From a checkpoint of a small sound classifier: 26041 training examples.
Rows from block 14, named by matrix and row number. Rows with one number belong to one channel. Each number is 500 + 50 x the weight over its row's rms, rounded and kept within 0 to 999. All counts start at 0. Numbers have three digits each. After the name is the row's rms in percent of the matrix's.
# convs0: first 3x3 conv (model.blocks.14.convs.0.weight, 192x192x3x3), inputs 133-139, a 3x3 kernel for each
# convs1: second 3x3 conv (model.blocks.14.convs.1.weight, 192x192x3x3, transposed), outputs 133-139, a 3x3 kernel for each
convs0.37 101:538526491541487444513506503474501514511536545501508502508481462499457446553538550456448446463421411318384441410455494504462463283412465587518397459449447539559588502542562413490561514493478
convs0.38 099:479479545465416534479441514476495509476523531483548588519514547466473559445477526471493554446525593430516581520522505489507412443512470439451582458477572570488432494554477486499421497501444
convs0.39 100:502486500415451525479510595448487495546533525501475478516476513487516576519548638458468511562527522473533633419497491525498458372489480372354391395456565530515539525549549500524516554466456
convs0.40 099:553539514535501467496503504474489509487504533496517518526517484513475452540547542510497464446421388330386425427448494487455456272382465577541453482448436499544567518551568417456546520492492
convs0.41 106:436423491478421401465417372508499480482493505499499506436455509416376436397382401512553555338440484518461457522570548464527520511528519426406464565486351539575534547522483525472480425484561
convs0.42 104:482514528467523554516535565494496489489485501486484490487514517498518513544550563499515512475461483463496470403421459490466487325348394491570604464501517523538581510522524465468464526498493
convs0.43 099:469529555429505554493534569508442460569483476481446455470549558475536552525564566555569563535550525512539534507451400503462467394379419394527592458552596528489511469470503489422406518454420
convs0.44 093:472539558436527562499540562531475492576494482498490503491566563492566566546579562559568540602597562520564536500442396550482448423425461407516573433549594538485482471480529515469445502431428
convs0.45 098:414450530494449428514485456543523507509526550521524538473509538480465478470446433560605609370422468504446414520527526430463465500478474397424468585522438575602573563521478516459481396457570
convs0.46 099:479540558425506556495534569501462476540468480472442452493556554476539560530571579553570554516528520518542530463436403502456461368385431398549595451552592527499521477495533446423427504436420
convs0.47 105:511525546502494492471462453526528530501525549475496492515520503502503498462453462509527527352458496488446421490470487371438470533482457444436425544526471541529520494491484500482496426504533
convs0.48 095:483483542452428526481474572478490509490519529508526564523497560470465560474501588497475564488514599437509636484544518502517446398479455389388519445462581568529510513528483497510430555485430
convs0.49 105:447437466482443402476437380515504498489503503492499492425449462440411424416412422494541532343434467523504490550554542452527547521543527429425434564498368545566552536530522499485514430499569
convs0.50 095:525458403542454390521490461525521505499512506497495473455377405456392403493470460456488480423380403439458518496519534505525523386499544558402296570496423533556543534551582448480570463486516
convs0.51 100:454465503476459447478466448533527508514533553526528537461475496486462477456436439545571568366452488514467439504517500389457476516486479403396434570535458527544534531504483517463474433491571
convs0.52 105:526515490519481450526526534483515524501526535494508498506481480489452450569549556435440452453411425344443462405461490504476472305420453576540466448450468543569601514544558452497532531498503
convs0.53 105:535520495517487464518532540493506518495518534491508510520497484501466453571557554460465469451414414337434460403456493498474469300414461579544480452453461532572606520547563453484536533499493
convs0.54 100:539537496566507462528523539458483524445481513459467470523523478519493465546576569479457415439410372407447461431430496513455437412428475561530457502467450464506580521543567405458530489478449
convs0.55 105:436438502461408381465401373523505490488499513511504508458471517404365422405383395536552570334423477490441431521556540468521511514516496429408458548469338527569546553523490536481494430479545
convs0.56 105:528514495527487458515524540487508515503524533500503516509490487499458451564555555445455466450417420342441466409458495507477472302411458580550465447435456539567593517541549451487538531483494
convs0.57 095:593577540552522488474464478501496525448502528431505522561558510516510490501507519563534475426445417393404374490475489374463553450442456549543487569484421465509486456487525464471511423499538
convs0.58 098:426436525486438412506470403517507491490506539536537533492515549456418447448426454530583617334432479535480437520529528454507475536522496449451505574502323567594547566526483502464481406465557
convs0.59 098:464517534368478547453495547518495515561507515517517520508544566460525558496534544517522520567546567491521573476469444524495441429455445414454524404499592552491483464482493533508484562487441
convs0.60 106:509511498509495486527531546493512519502521534502508498499490478497465453566545555443456456452415427383455465393447494518481469325402441562554523451455472544569610514538542455489512526501497
convs0.61 103:469448467477439438477456441532536520498537543499502498442433442464439464449428441524542535324432476515471457508506498396476514520500486411398415574532467521523530522518510495477485421494538
convs0.62 096:526492532516457543487468526428526501465512514468508511530529538498464525456444490539488545496495506417537588445549495495528480486590535504458523512466540505503437492539441492537476480453440
convs0.63 097:437485490488492537478470497520498523508492516422496507415512477449556545474514517526515422517593558504539473539429448486436515558484537445519500510525477567469438448435506529486476439540543
convs0.64 101:453465492500486464512478482512511519463476503516517492504495495473458472462482520480502531398475471561512511555546533469528531587563496529514480583498419569594598553522482480484496400495544
convs0.65 101:458451460547493451540475440480485498455486513419476479424469446485475447484442415497505461472475452517491455513440488539501503526507551443428426581553456604547498510473493450456480418473515
convs0.66 104:535512488524483456512510527479508519499517528496502495505481482500456459569544557437450465461417424321432469415467494501472474292425466580536435452451459540563590519548571439499545527493497
convs0.67 094:572554534545526494479479481485494525431474507454511536546535510507503483519527534554527472411427387352384404490468478401464500325387473566537487541495446433494509508553582429449512468494519
convs0.68 095:520432419557449382523490468492506480487514506496505481423368434461409439497442470441503493438399417416420492491512526526512498389509550533387312592495437527537566527555562412468545458494518
convs0.69 102:494492490384383456436437557442503528497518528470471493504486515414453520416460613473462444476480487338480642467535507537518486397510492448403405375397562536504552492528554472515524539435398
convs0.70 103:517496478536474462508492526464504512520544520512493461486469462489456472529509535396432429488406428354425468409469492515471465322416452574496386446445454553563611505544561422514550510495478
convs0.71 103:500530528492507514526536549486493510480477497485479470506522512498502494568576571502522504447439440435470449398421477487448457349375419518567555463479468502536590518538556433457472517486477
convs0.72 098:489492526468456564485513569441493512469514531477525552524496532486498568483526571458462555487527611426518648470491472512513445442535470467466543452488610600529494464535478482518423521479388
convs0.73 103:419432511489443396492448375527511499492499526525521526449475523443411425422401395535564586349425473500456434519552532466509501514518495429428468563503297530582544577529493523475477429482565
convs0.74 096:499545566475521543490499513517480480501461490468469505513545549509521513530527520577568562472487484476486442474435418469447476320297388471581606455527512484502532514519534460444456483464481
convs0.75 096:486550568437504536484502528520455469535468482470452472510564563498533533523547546582579561499514499502521485502442398476438455362348391426563604456554564493473516496496530468419427486440432
convs0.76 102:504530538495518518509515521492486490486486507477492512502524517515507488540537543536533517461455452388426407426423453471460474292330399530583580470485475499529563511535544461454459515496499
convs0.77 088:482490515488491481506508456556538530502517542522521538531524518517518497503479434563588581412497541563511446528528496401478487581520491470488525550537447598580529540502487535484476346390484
convs0.78 106:479481476482521562533563608486492485548530511508496485462462474520554567573594617401440476548489498497528533410445459531495497352419430415421473471511572532521563502521513493509486555518512
convs0.79 101:517504504392414381457467468476487488572572574503507535541531538439451406458471454480482507500456412415420429492494498499504515379450470395397409451460475503471463523533518506508507540504510
convs0.80 090:445491511451545572519582577530502494555484471516501539468545547506563552560579542548566540630610560530569527444420419580492455446434508386489514447559576584559550483498542497503478482424456
convs0.81 106:442430506485430402468423365524507480500507519512516527439463509436388444401378395522551550344430491500447440528580544450526502505520511438414460568491341525571526544521488533462477432490579
convs0.82 096:504491520458449548478494592435486512498515535463495537521490538477475574483515601457454541516541617415511667460508484529522446402528458432431505439475608579528516474519483474513453547460397
convs0.83 100:468503527423495567511546579490473469569531510508500508485534563492563586546571567510551554568532522507529519450448448508498506380412448354451561459525561524493494500517512522516502552536541
convs1.37 104:466461445517548557450509540474488509528548564468512521488484470478479527464493551455485488633535448443475518426483500689556470443524570466475459546503469539545533547532525486532559466480473
convs1.38 103:502503518561530493535476391578571462575537410552536461536547561604576516569553439441535602451532539522574501525568561497492499515451388497564590470518543548542484555573427587570424530555473
convs1.39 100:582511517541473477435446496543549490551568513490529486581567515565548500516473488446540541589549497476520541483580584673593486471499524465512505556560575522591614614558451532547516511526471
convs1.40 099:452458429509567569485538556481506534518537546472512511482468471459473555481520573441472487620533482463494551407505519676557503469547583487500503510481455537550546546551554494545556476487470
convs1.41 099:487538616479479552514489569424443411487517479494537503501480548485493505531461496586579541495553602561482432551506453377515572542469435540503486543554549571564556416481446516536478521544510
convs1.42 113:482482472571547509494493479481483506566569567422450464513517493520546563515538539409463493568521495468507558364421460644555498446503549448469502546494462533525527535508504496520536431437437
convs1.43 091:552495454598514434512493435505496533562531521466473507545559510583614538570567513414498590495507541519557593409441528590531541509524535496531612548500459571572597555500491513502507457462484
convs1.44 089:605538468596504438530490428537525560541487518480465527583592537599617502567540470423467572483533590535548584444427568526518563545536534482513558537505481539547597542499499509485506449444499
convs1.45 095:489523559471486512582559560449439415515499485556553539484464492495477492583551535568534503429541577570487424555520469411545582563477447509455439444496495554546558448466451537515482565566560
convs1.46 092:534484454592521437527506456500497529537521528469472516560548495560588554566567534425493578516522562502544599417440506616562560489536555504530611552508476566565598552502496492495519467474487
convs1.47 113:551569567448465457528540533394419433494489531517539571546525520452463474489513531563547516395508554561514464511482459368529553573500464507463443431463458537515497390423452520506512524546558
convs1.48 097:537500487562502475505453425587567477573527438540538524567566517628569459572529432441544589493534509528551483506587599550528515508465404473561586478530530538561538584550414556556452532534494
convs1.49 105:513556606487485536461483545395415413449477489480512523516504557504491510486476496582572537459535587564507478523481449388528588527466463530462444561546544584559538394442454484505505519540527
convs1.50 080:429481537445467573493535608416437448474470471489527528507451495467458471489483560556544498581549525513507527523515485573562539483497509548451415579514466622612606476497506481515522491533547
convs1.51 094:529561579450479495557543558427448426521507497542555542513486517456469477540505517570544511442534583571472408546515484382541577587483436508477464420456448576556558415461430566532499541554539
convs1.52 116:459475458521536546462492521498505510528539533457499496485480477483507542476514551433460466633533453448483518404446472691573495440510554439443443549513485507520519555534517491519523458468447
convs1.53 115:455471459515547566471506527502507513518538526464508500490483475479501551479514555447468476631534465441473526397448472693576504435520552437449442543511485507519532552538521494523517462472450
convs1.54 096:446448420509515512508550538500488541499479525507498522506477444508492511500551598514531541623567503431527587501561582667542479445541576504514536500479460516531531561538577482495551514482499
convs1.55 097:475516619487483541548504581446452415504524477520546508494482531500499504559477491598582551490560605571479415568534481389510572541455426576539516550574556576567567447488448531540478532551525
convs1.56 115:458465457521554563466500526503512501527549517470501486483482479478506553474513558447467478636532457452478526400462482701578491441515553439448456540515490505522526571553517494535523460468438
convs1.57 085:442487466472554516559603582461489543492499553521518534430484524435477516520532569554552547522522542551546596573551549545541547606567594530513533500498488563532517455522579482513527492511515
convs1.58 099:490540599485491541520504528459450416475499485532541524501514539519500519529503513593555509445544610548481432567506449375512565519465456497439426534549546517520515433476446488489457570570540
convs1.59 101:627551498578480464520431377546532489554544521493510527623621536619601483551543458443513586496500529485513516443510586557553511501525516402472506556511505499571600569526447508515505466498514
convs1.60 119:460485459527534546464494509490494501533549543447483486496493480497517555482520554424460474621532463448485530394441471692571501425513545438448449550510483497507514560528515498527528451456440
convs1.61 096:527564581427449485517522546382413431481495522504544568521510534439461457513490508572552525449514572540483436510480454404551582546467443518464448404453435584560524361426433521511512517545550
convs1.62 120:484489549493505510510499497563563394559570376542567389469482577487507527488510506430462544452490537441493503502499484495465450475447438481482454485517490468514494551587392556593393527565395
convs1.63 095:550512519506442476546492461455419547466397555461414539577506456561490445520493466557544505424532575571584552494458476411513574592533502530455472454476518484460490386401578441381533485489563
convs1.64 120:519525587484484518481459449424426412430437451526509509501514544511506520505507495591545507408504550540527497554493461361469539517476486502449430529523522454430424420458449452451446560549536
convs1.65 090:530559574403422503512472445438410471437415538492477519562478492505476448506494459565524500457543588487539524466423412450515563522520514494388351493478475495492470370407527431422540500518536
convs1.66 113:457478463515541550461494523495512508524544531469511497487482474479494543471505557445474476637535452434468521409458477693573483433516544450463454549520495511521523557545511483523525460475452
convs1.67 085:434455415491568564532581580483516552494508525504500510430463494430466522522538572499498508547515525513534588548548542623543516546565601519524552501481457564556553530559584486516534483494485
convs1.68 087:413484591426463551497511589426431440496518520468524532495441457449453455512492542537556511604568524508512517494525502593540498468499539491402352570536476591596568464475499470515532480521528
convs1.69 098:554493513502477502460462529530521468545530487505525508604549481587484491518466490475551544615588502477510511454567576661565468461459460532594574564557531573634641569528443550563503514516475
convs1.70 106:484475456519518533433462511490483503526546563458503525507491472529497504451479535468498483630541449423470514426482492683554452411486547468469451570514481519541535545514515482525567457477478
convs1.71 108:464460449557546522507514502489493529526534558446465487504496473500532552517540559423473491590532495457502556375461486662566502443525566454482504536485458541537540537525526501525562446446449
convs1.72 109:541529499548524458507495398576560433573550392544543459522568557573575505541559445442525591468529550500530498486538563518496483529485411463512552492502449438528504569565374547558419524557460
convs1.73 098:472521609501491542540511572456454415509523488529544519477496538512496510576497501590568530490569621569475407569526469390520571536452431561520500554575579569561561458503442533526477552560536
convs1.74 102:489462461624583509535532494478498530549542562447462487515524490535547576556565548395437484500485488506539580370401434627556537520535554463479559498451436568560555528528537516508528429446456
convs1.75 093:501466449626562461550529476478500527549537544459471489526528483556577566584566546409468540498496514526555596428427474605556559530547548490525630523491447583571577558519529511502514451465480
convs1.76 109:468466452575573545516513500490502521543566575426453474494499486490530575520544558392442466566515495473515563371440464657562522470522559469487517523479452558554548537527526512542560435436430
convs1.77 083:494547565457478493553522508484485461488458431555545534471499542478492501552507481560508492411543620543458390590501441409544587595519467520475458384453473495455476436468472514470432538547551
convs1.78 105:511500507554516488389401385495489478565567565407448468519515507566551524479489466442511546582503470463498513435489513626551482412479511443466459546486470463494535567525485500506520439447433
convs1.79 093:583554549500475496397421503568549514563579537470511491578532499565494477475471486531559557566522453516509503536578588591539495450464468480510508589596607545574618602546504558570556481468431
convs1.80 084:617578531578494475538490480503488490548510531505490548556587576550562487544509492428474560494544646523493478449442528528568584519524488465440463541523495370425614516480481501477510472477515
convs1.81 098:474545618479488554532503578441453420501529484503541501477481549483489502547474499592583547496556613578497429560517467389516570557475435535506484542552555568568562423489446526548484511543506
convs1.82 106:584536501545494440479471389582557445567532440514521476571599547587573472525522436443542584494539514490526498452550575554518470515469417444530555498500468455555544579555380528559467507543459
convs1.83 091:505488499587510489458412381527511515598581576438460475516508488604590532548539464416498560549463450511541545449512558614545494438483505454494507537510516511540589614542505536520519462473466