Rows from block 8 of a small sound classifier, named by matrix and row number. Rows with one number belong to one channel. Each number is 500 + 40 x the weight over its row's rms, rounded and kept within 0 to 999. All counts start at 0. Numbers have three digits each. After the name is the row's rms in percent of the matrix's.
Before each channel's rows are labels from the 100 clips, of 14976, where the channel reaches its highest value: "strongest on" is what is common among them; "peak in band" is the frequency band that holds the peak. Only what is clearly more common there than usual is listed. The data: short read English sentences (LibriTTS-R). In brackets: how many of the 100, against the usual share in percent.
# convs0: first 3x3 conv (model.blocks.8.convs.0.weight, 112x112x3x3, each kernel summed), inputs 56-111
# convs1: second 3x3 conv (model.blocks.8.convs.1.weight, 112x112x3x3, transposed, each kernel summed), outputs 56-111

strongest on: voice: female (98 vs 54.1)
peak in band: 0 to 250 Hz (64 vs 12.5)
convs0.14 129:523506529522458492480530532521484499461535537515384539455528558451509464526538475497518471557478482516464513566491509478519503509517453520589496478585515475484536572510
convs1.14 173:457467553499522468498572447560510538472483487452406492453455458517470501536424473487465504514466456455456476533522431493437533457468487476488473487504502513500464527503

strongest on: voice: male (90 vs 45.9)
peak in band: 0 to 250 Hz (100 vs 12.5)
convs0.88 090:481512437467454430477540472538465522468493456463436446416451507493476462511452454492497482442439451454460500533448449498460538479443457475496439448505477512460465508491
convs1.88 107:496458531539547486490566517553525547548534546532480528530506456519544567582558553441470574498498437548523532536531527468515518519521446475491487505504505548486575444551

strongest on: voice: male (99 vs 45.9)
peak in band: 0 to 250 Hz (100 vs 12.5)
convs0.103 084:438496482456483436508521430517434494531467462450531466454450449469444487483473450463478477465449458448460454538439474522510521432455452442489439445496490475517457537480
convs1.103 089:525459536514527484483516536532537528528562554511480501515557472501556573525540528482520582495486499564512541534554482475498503549560479505464482522481549513531576453570

strongest on: voice: male (100 vs 45.9)
peak in band: 0 to 250 Hz (100 vs 12.5)
convs0.71 057:502491515451484484484520500489489504449508504455382483423497459469503507511500414454464522463479497503455496501475475503529496521500450498510482480498542456442509421470
convs1.71 071:485484480525553518477522530507516494575541573513473520513541478485524573525599529396513589446527404560479506503531517441514506494525470504506516517494518531418585467529

strongest on: voice: male (98 vs 45.9)
peak in band: 250 to 500 Hz (98 vs 12.5)
convs0.7 122:499504492572462529490543499524548548438462480569471513537498538535512445518535549553409449419529559491579483599544515495511491503466536466498522546496560523519499504594
convs1.7 143:513430504475481537464492522494473489612498492446548554486452394507469494485434469495509440493539506482479487501492446449436523485473529522532533515514559487458442525523

strongest on: voice: male (100 vs 45.9)
peak in band: 0 to 250 Hz (100 vs 12.5)
convs0.0 103:426511481524497459495493419496500480467433463489568494495425510502442510490459503471439504443468486434501437483482491512463499432418464423455459458460494509511439498497
convs1.0 106:530449526471443468496467533452438485601543493477603578491530504471523475444498488520530451523488524508480532472444468453463465521526458538556463452539489486418505482518

strongest on: voice: male (100 vs 45.9)
peak in band: 250 to 500 Hz (100 vs 12.5)
convs0.102 128:507530530584511528507529508518567530445475487583498548539513563563502516519527576557456498480530587512567485566565540525520509504506550474494529548499566547480497483597
convs1.102 139:485433481442453494494455499465462457602501511457520570508470417490485474483441481458483396482506451483452495465472476478444540493478507511512497484494534485453464548463

strongest on: voice: male (99 vs 45.9)
peak in band: 0 to 250 Hz (100 vs 12.5)
convs0.34 081:434511520534482514480542466531505518496458473521601511554455553522439471506458506557493472494528553428566440559526497504466509430458556459447510520440507494540426482553
convs1.34 072:486494624470445470471510514494481523523518539478589558466518487522518481483548500509479443414462501545478502534466508549511502513530495483452455473450551526561575520594

strongest on: voice: male (99 vs 45.9)
peak in band: 0 to 250 Hz (100 vs 12.5)
convs0.70 104:443519497544513486490497426501519490493437466504611513506433549512445521486446515481441519454502513435517438488503493515453498440418489438469490484459516514514444493521
convs1.70 115:513458532459436465485470514459433488595524497489619582509504504498500475459488510507514432502483524495503511461430470447454490503507475534565459448538498495433483520504

strongest on: voice: female (94 vs 54.1)
peak in band: 0 to 250 Hz (88 vs 12.5)
convs0.46 140:516445471474450512430508538504492515474519511483416513451510491456546449513482467514543456543505528501461539536505463443486517537506518549546519522553489473479504561495
convs1.46 141:469500538515559529529510452475522401474441437420531464475506516422461560470471420543457519474527528478418439509518461514486422470482529429475531534483500417509462403502

strongest on: voice: female (94 vs 54.1)
peak in band: 0 to 250 Hz (71 vs 12.5)
convs0.8 093:520482519490444499467550520530491525437510494527377500450524536460512445528509479502518454541494475491479513579484464467496516512479469528550509480550489497451507528501
convs1.8 106:447476591506534467516583465555512503548488489453447526457477445498482526559472464476459501497472431495421487551518506525454548489470468495470483485484527530553508521536

strongest on: voice: male (99 vs 45.9)
peak in band: 250 to 500 Hz (100 vs 12.5)
convs0.59 116:500499499582487526492542497518557534433461474562486492548499542561503482518525551561420482419527577496579478594557518490515487504476544459469525555471554533509498481603
convs1.59 107:517454454469461518479471522467475463629509526452572561489475407489484476503447461493492405477532481500460503485484482485447530500488513507510521508490546470442470520509

strongest on: voice: male (100 vs 45.9)
peak in band: 0 to 250 Hz (100 vs 12.5)
convs0.72 049:548507485468509486522505560481479496484509489476323523460490464474513523482477451458540547525477529475479524487471465497474513527495483544502486472482540484446480439488
convs1.72 058:478498543485503514481453479472522506611512519503503533480490454522513562499544545397442560343517378506485527511515508469522535496495481504487527500464498566446531517512

strongest on: voice: male (100 vs 45.9)
peak in band: 250 to 500 Hz (100 vs 12.5)
convs0.53 123:504542468583484498501512503489552514436480506578528475541515571561504491512534572560456496467498587517563483555549544518544479506513548469453493534460536544520513455594
convs1.53 126:482483427496458486502493478474486456552472471455563516470459481477478475500417472511477387457495472459450486489491479520416520481454539458463491529449556477433433508534

strongest on: voice: male (87 vs 45.9)
peak in band: 0 to 250 Hz (99 vs 12.5)
convs0.35 070:439476536475418503477529455504433495509476472461512586498436457466451412485449457541500421500514530450479458565449469491472509450459533511564512502552511452481440549520
convs1.35 063:509497582495461469490426520511569548484504533549467529489537493529505525498577546461418531402451523533536495454576529515570531516501521491478452551484576541587557584533

strongest on: voice: male (97 vs 45.9)
peak in band: 250 to 500 Hz (97 vs 12.5)
convs0.10 094:445515463554474516508535461532527526447440466506557469547438522524434461527461509551433481484523514434515438557531511508509520431449562425483517532496551514527427489568
convs1.10 073:478496496531450490467445499426561456519525524479562510454484502481501440489517499475480464484509462515503494538573478532501420502526491466478474567459537493493531417605

strongest on: voice: male (82 vs 45.9)
peak in band: 250 to 500 Hz (82 vs 12.5)
convs0.84 091:541460437503496479416531523524481525453538544513417465443533496481543507534547466485493501488474500553498538530489492438547520542538466510500485475501514482473560509497
convs1.84 058:495483549533607469498556517487545484547495475517458507515509489493513622531488523446413616466460413479495498506562507471445490484451482514442450526433549488468512496513

strongest on: voice: female (85 vs 54.1)
peak in band: 0 to 250 Hz (95 vs 12.5)
convs0.16 072:478508492490439440474568472551475514427494449462484452470458567465492421517443447565512456500435482455465504595457455488459521481451525500508442464524480484456455519519
convs1.16 085:492458583519507474499580513560528552553516552525487557501510462534514515577563560461465561473483483538527511522528520517520526496501435466463469502478484553554580481546

strongest on: voice: male (71 vs 45.9)
peak in band: 0 to 250 Hz (94 vs 12.5)
convs0.107 069:486532419515459445496554473540477514449522490485544412482472579453501437529446443589536445508442511464467512588466488504477533483454550487446431475454488478518463501542
convs1.107 093:476464522519506447504595492568516543544501522527535535510520462531497522580542539469477529481453465514528498549523495533495522479497432453416451512429495544564537444561

strongest on: voice: male (83 vs 45.9)
peak in band: 1000 to 2000 Hz (83 vs 12.5)
convs0.50 126:415522483518454484497490439479486486510447456485586493515433569465439438475440471548487424497493514421493445517504511504453461434431523456484471510488486453521416501532
convs1.50 116:502481543485431448460518521571506570521528540558601540521532477574534479531542576486563484529448509533582523527504480516525531522550472514511443497496538556562533532541

strongest on: voice: male (100 vs 45.9)
peak in band: 250 to 500 Hz (100 vs 12.5)
convs0.83 061:476451532492504480491528482544511540399477494539391504527466450562457520514471550488480520546475486459569454546525471475475553453496503452536500526524534557481467566511
convs1.83 042:510479566507486464534440500442516446466481494473445507483513369447500519466451449465461475352474484517419495481485486532533516547506507552390472496461515448553490549498

strongest on: voice: male (81 vs 45.9)
peak in band: 0 to 250 Hz (47 vs 12.5); 1000 to 2000 Hz (36 vs 12.5)
convs0.11 084:438527503544474481469489470480535495480448452531618486513459585534440468479462547508460464464488518441534429501540500503466500440458537473481482525472512540538436515528
convs1.11 085:523528543440431482508475510473471492485523515493618519439514522491562445466563478566518458495488573539491541529462534517537483536535512520504483478509534471450552518550

strongest on: voice: female (94 vs 54.1)
peak in band: 0 to 250 Hz (82 vs 12.5)
convs0.60 097:519482449510450470453516516485481491420510503464518486436528525400527457506499427540497480491480524516406527551463486470509465527507514473465476481483497408462523474529
convs1.60 110:443564537564541464570575464525533433511479486446498514456528512432473524515478441507472549519469476486431456520529506549470444475511465422499474512488493432527502434542

strongest on: voice: male (99 vs 45.9)
peak in band: 250 to 500 Hz (100 vs 12.5)
convs0.98 117:510537483588468497491535502509559531422478495563494484535520576554505469516529557569431480451497582511557484581546531508537478507500548462467496543469543533526510481600
convs1.98 119:485470442498462498485506485490506475586469469458556530469453459481473478523415478508477394454509452457459487487512482491411528465451538469474505539458562484435431504527

strongest on: voice: male (100 vs 45.9)
peak in band: 250 to 500 Hz (100 vs 12.5)
convs0.78 078:465493521473455419474521456510436498495468455417463500450456498456485454496460431490443485425429497469428485512425456492500498491451449485483419426492479454494476515480
convs1.78 066:483447528511524496451530519506534534551546573524478482524491500497499578528598543462501573515495507569532494512549535439563504481550491476470493521468551524461581438578

strongest on: voice: female (91 vs 54.1)
peak in band: 0 to 250 Hz (49 vs 12.5); 250 to 500 Hz (30 vs 12.5)
convs0.82 094:514514501578457494478519507493523499406489490501467501481523563467488455521503483575473471496498527497464495606500519486529484500499567464571494510569567483470505487596
convs1.82 090:444482526510483474521616460547528519523499486507438485430455433490494454544424513494464485481463433451489498531548445509423500473478489442435477544439499512490465485544

strongest on: voice: female (90 vs 54.1)
peak in band: 0 to 250 Hz (61 vs 12.5)
convs0.77 124:424494514531430483474506451495498513460439458515557464530429554514441419498472520561438419480486543422532433534511490479485472432440554446483467525484503496514446501555
convs1.77 102:527567562518436515523489528483529499494526548493571503432512495491527426497556454507534474519509532550486518563531526576553492543548510519502505546509557476515587518595

strongest on: voice: male (99 vs 45.9)
peak in band: 250 to 500 Hz (100 vs 12.5)
convs0.101 109:499466511566472521447539501509541514465483457493433497474503544520495476498468508564463457457522571481514490560535445464490488508480541504532521516542561506432473516586
convs1.101 090:506447528471513474523494527459494471587506524468446603476500387473507521507485480404454561501466404503440523435502511424461504496500458518530476510527475484483510544460

strongest on: voice: male (73 vs 45.9)
peak in band: 1000 to 2000 Hz (73 vs 12.5)
convs0.1 109:420515490510440462484513446497481509459444439509572463499434544524434449500439525530439450451469510422514436512491467504454497432425531451476457512473514530496431502532
convs1.1 066:552523537512453542502452550427501456484524533508539503475517507448529467487575487495530501555536501548483515504521515530552424514562493504532530518518527440441571467571

strongest on: voice: male (99 vs 45.9)
peak in band: 0 to 250 Hz (100 vs 12.5)
convs0.76 081:479468524497469495434569491552491546439482478492415498426463482508472474542471452502473490453485474467506479553481458447489513478478493497557506508541554498426479494523
convs1.76 078:478490513557571512482517507518526511567523549497470532494502464463489586576577517396469592457519400535465476487546548467500488484518462467506502517510474511438572457506

strongest on: voice: male (98 vs 45.9)
peak in band: 0 to 250 Hz (100 vs 12.5)
convs0.26 131:461536569543490505522525472526529532427443465555408577518456550557453496502486559503477491517498524460545440552522515533466525457456517461553498526543555566471458525546
convs1.26 176:506437525403482489478470526481442485579530518461496532487485428498504481475466479441499436488491465503452514474448443464476533511501488557549482457529519503456504549441

strongest on: voice: male (98 vs 45.9)
peak in band: 0 to 250 Hz (100 vs 12.5)
convs0.45 091:428522487506472436495536432530473510482458451459554487487409532488449469501416456516465471451446487413474463528471488507462520437418501458479433473482509476496415512518
convs1.45 095:503468540494478471475528540529497546548547560515551541501533474518548528551588554462510555506476496573546524518508520483549498521544452479480460505487512535515601476581

strongest on: voice: male (77 vs 45.9)
peak in band: 0 to 250 Hz (67 vs 12.5)
convs0.97 137:428516507529506502485494436505508488510436458494635519511433534516438513483456509489455496462513506438521436490497497513460487433425496439494499489482513504525435517512
convs1.97 112:539457529474448482475487537480427511576538497511640557497555507491517476474512511536535446513494551506517527472434457455491470514527482534572465445528501493452501503509

strongest on: voice: female (89 vs 54.1)
peak in band: 0 to 250 Hz (76 vs 12.5)
convs0.65 141:526432416487470481404506538509493525471537522495419480439541507476527472496508469506545474510476491522465525528500443420502519525536508528491488496493491495457527540486
convs1.65 147:469434574543573486463535469507513434488443450428519503471495469435454569518480440535467519487477482487418438515515482430484460472485536440475489529488510444502472421539

strongest on: voice: female (94 vs 54.1)
peak in band: 0 to 250 Hz (79 vs 12.5)
convs0.81 093:545468437507471477436542537535475526442535534480494495430543505430550476532526434517515472497483503555425540560466504458519521548518492491478478469496520438467563505525
convs1.81 118:448519525569560467562558440520524454487461478451488501478517488443470557534467451523450562496467478472433455528527509533459462462492489414456475504455530449549474427554

strongest on: voice: male (95 vs 45.9)
peak in band: 0 to 250 Hz (100 vs 12.5)
convs0.23 061:426501502522454467470479442470511486449441450515573507467439526538441463458472539482436466456468485450505433486509467493456485458461523460513468511510498555504458516527
convs1.23 065:532493568446450478503474522449492480502542539490553519449501492490578483483575473548501485481476527562482555530485550482549500551542516530512488485519513470430569517536

strongest on: voice: male (93 vs 45.9)
peak in band: 250 to 500 Hz (95 vs 12.5)
convs0.9 095:476517453560457508481534498528517526432471490548576444558480549553478462530495558578441464478509557461558469542523528482536505475479582457438502549436516533515465456574
convs1.9 094:479561455506462501514474473434524456543507517458572497405482493470497473494489456514511451501505495498450485545523510570468476479521528455450495554437547466487498461598

strongest on: voice: male (100 vs 45.9)
peak in band: 0 to 250 Hz (100 vs 12.5)
convs0.93 086:428495512545438509475532448516523526447446469525541465536457529537444430512489536557419448460505526440558427553535512488499500433438571441484494554462521520510464499567
convs1.93 064:509537575538448500510431544433490468473527561485548469462499510459489449467531458510507516469516539517467468519492511565565427497581488523493496499484558450513536507576

strongest on: voice: male (98 vs 45.9)
peak in band: 250 to 500 Hz (99 vs 12.5)
convs0.43 106:497544503578457506487536505507536525432488511557498499522523598522487440530531523579452468463509557507534478595529542511526477498507576454492506531492536524493516449603
convs1.43 090:451499490488458486490544465492506493548475488502540529408443443471474469541438479482503422471510467463467497560517449546423516459456478451447486505431566507467481486577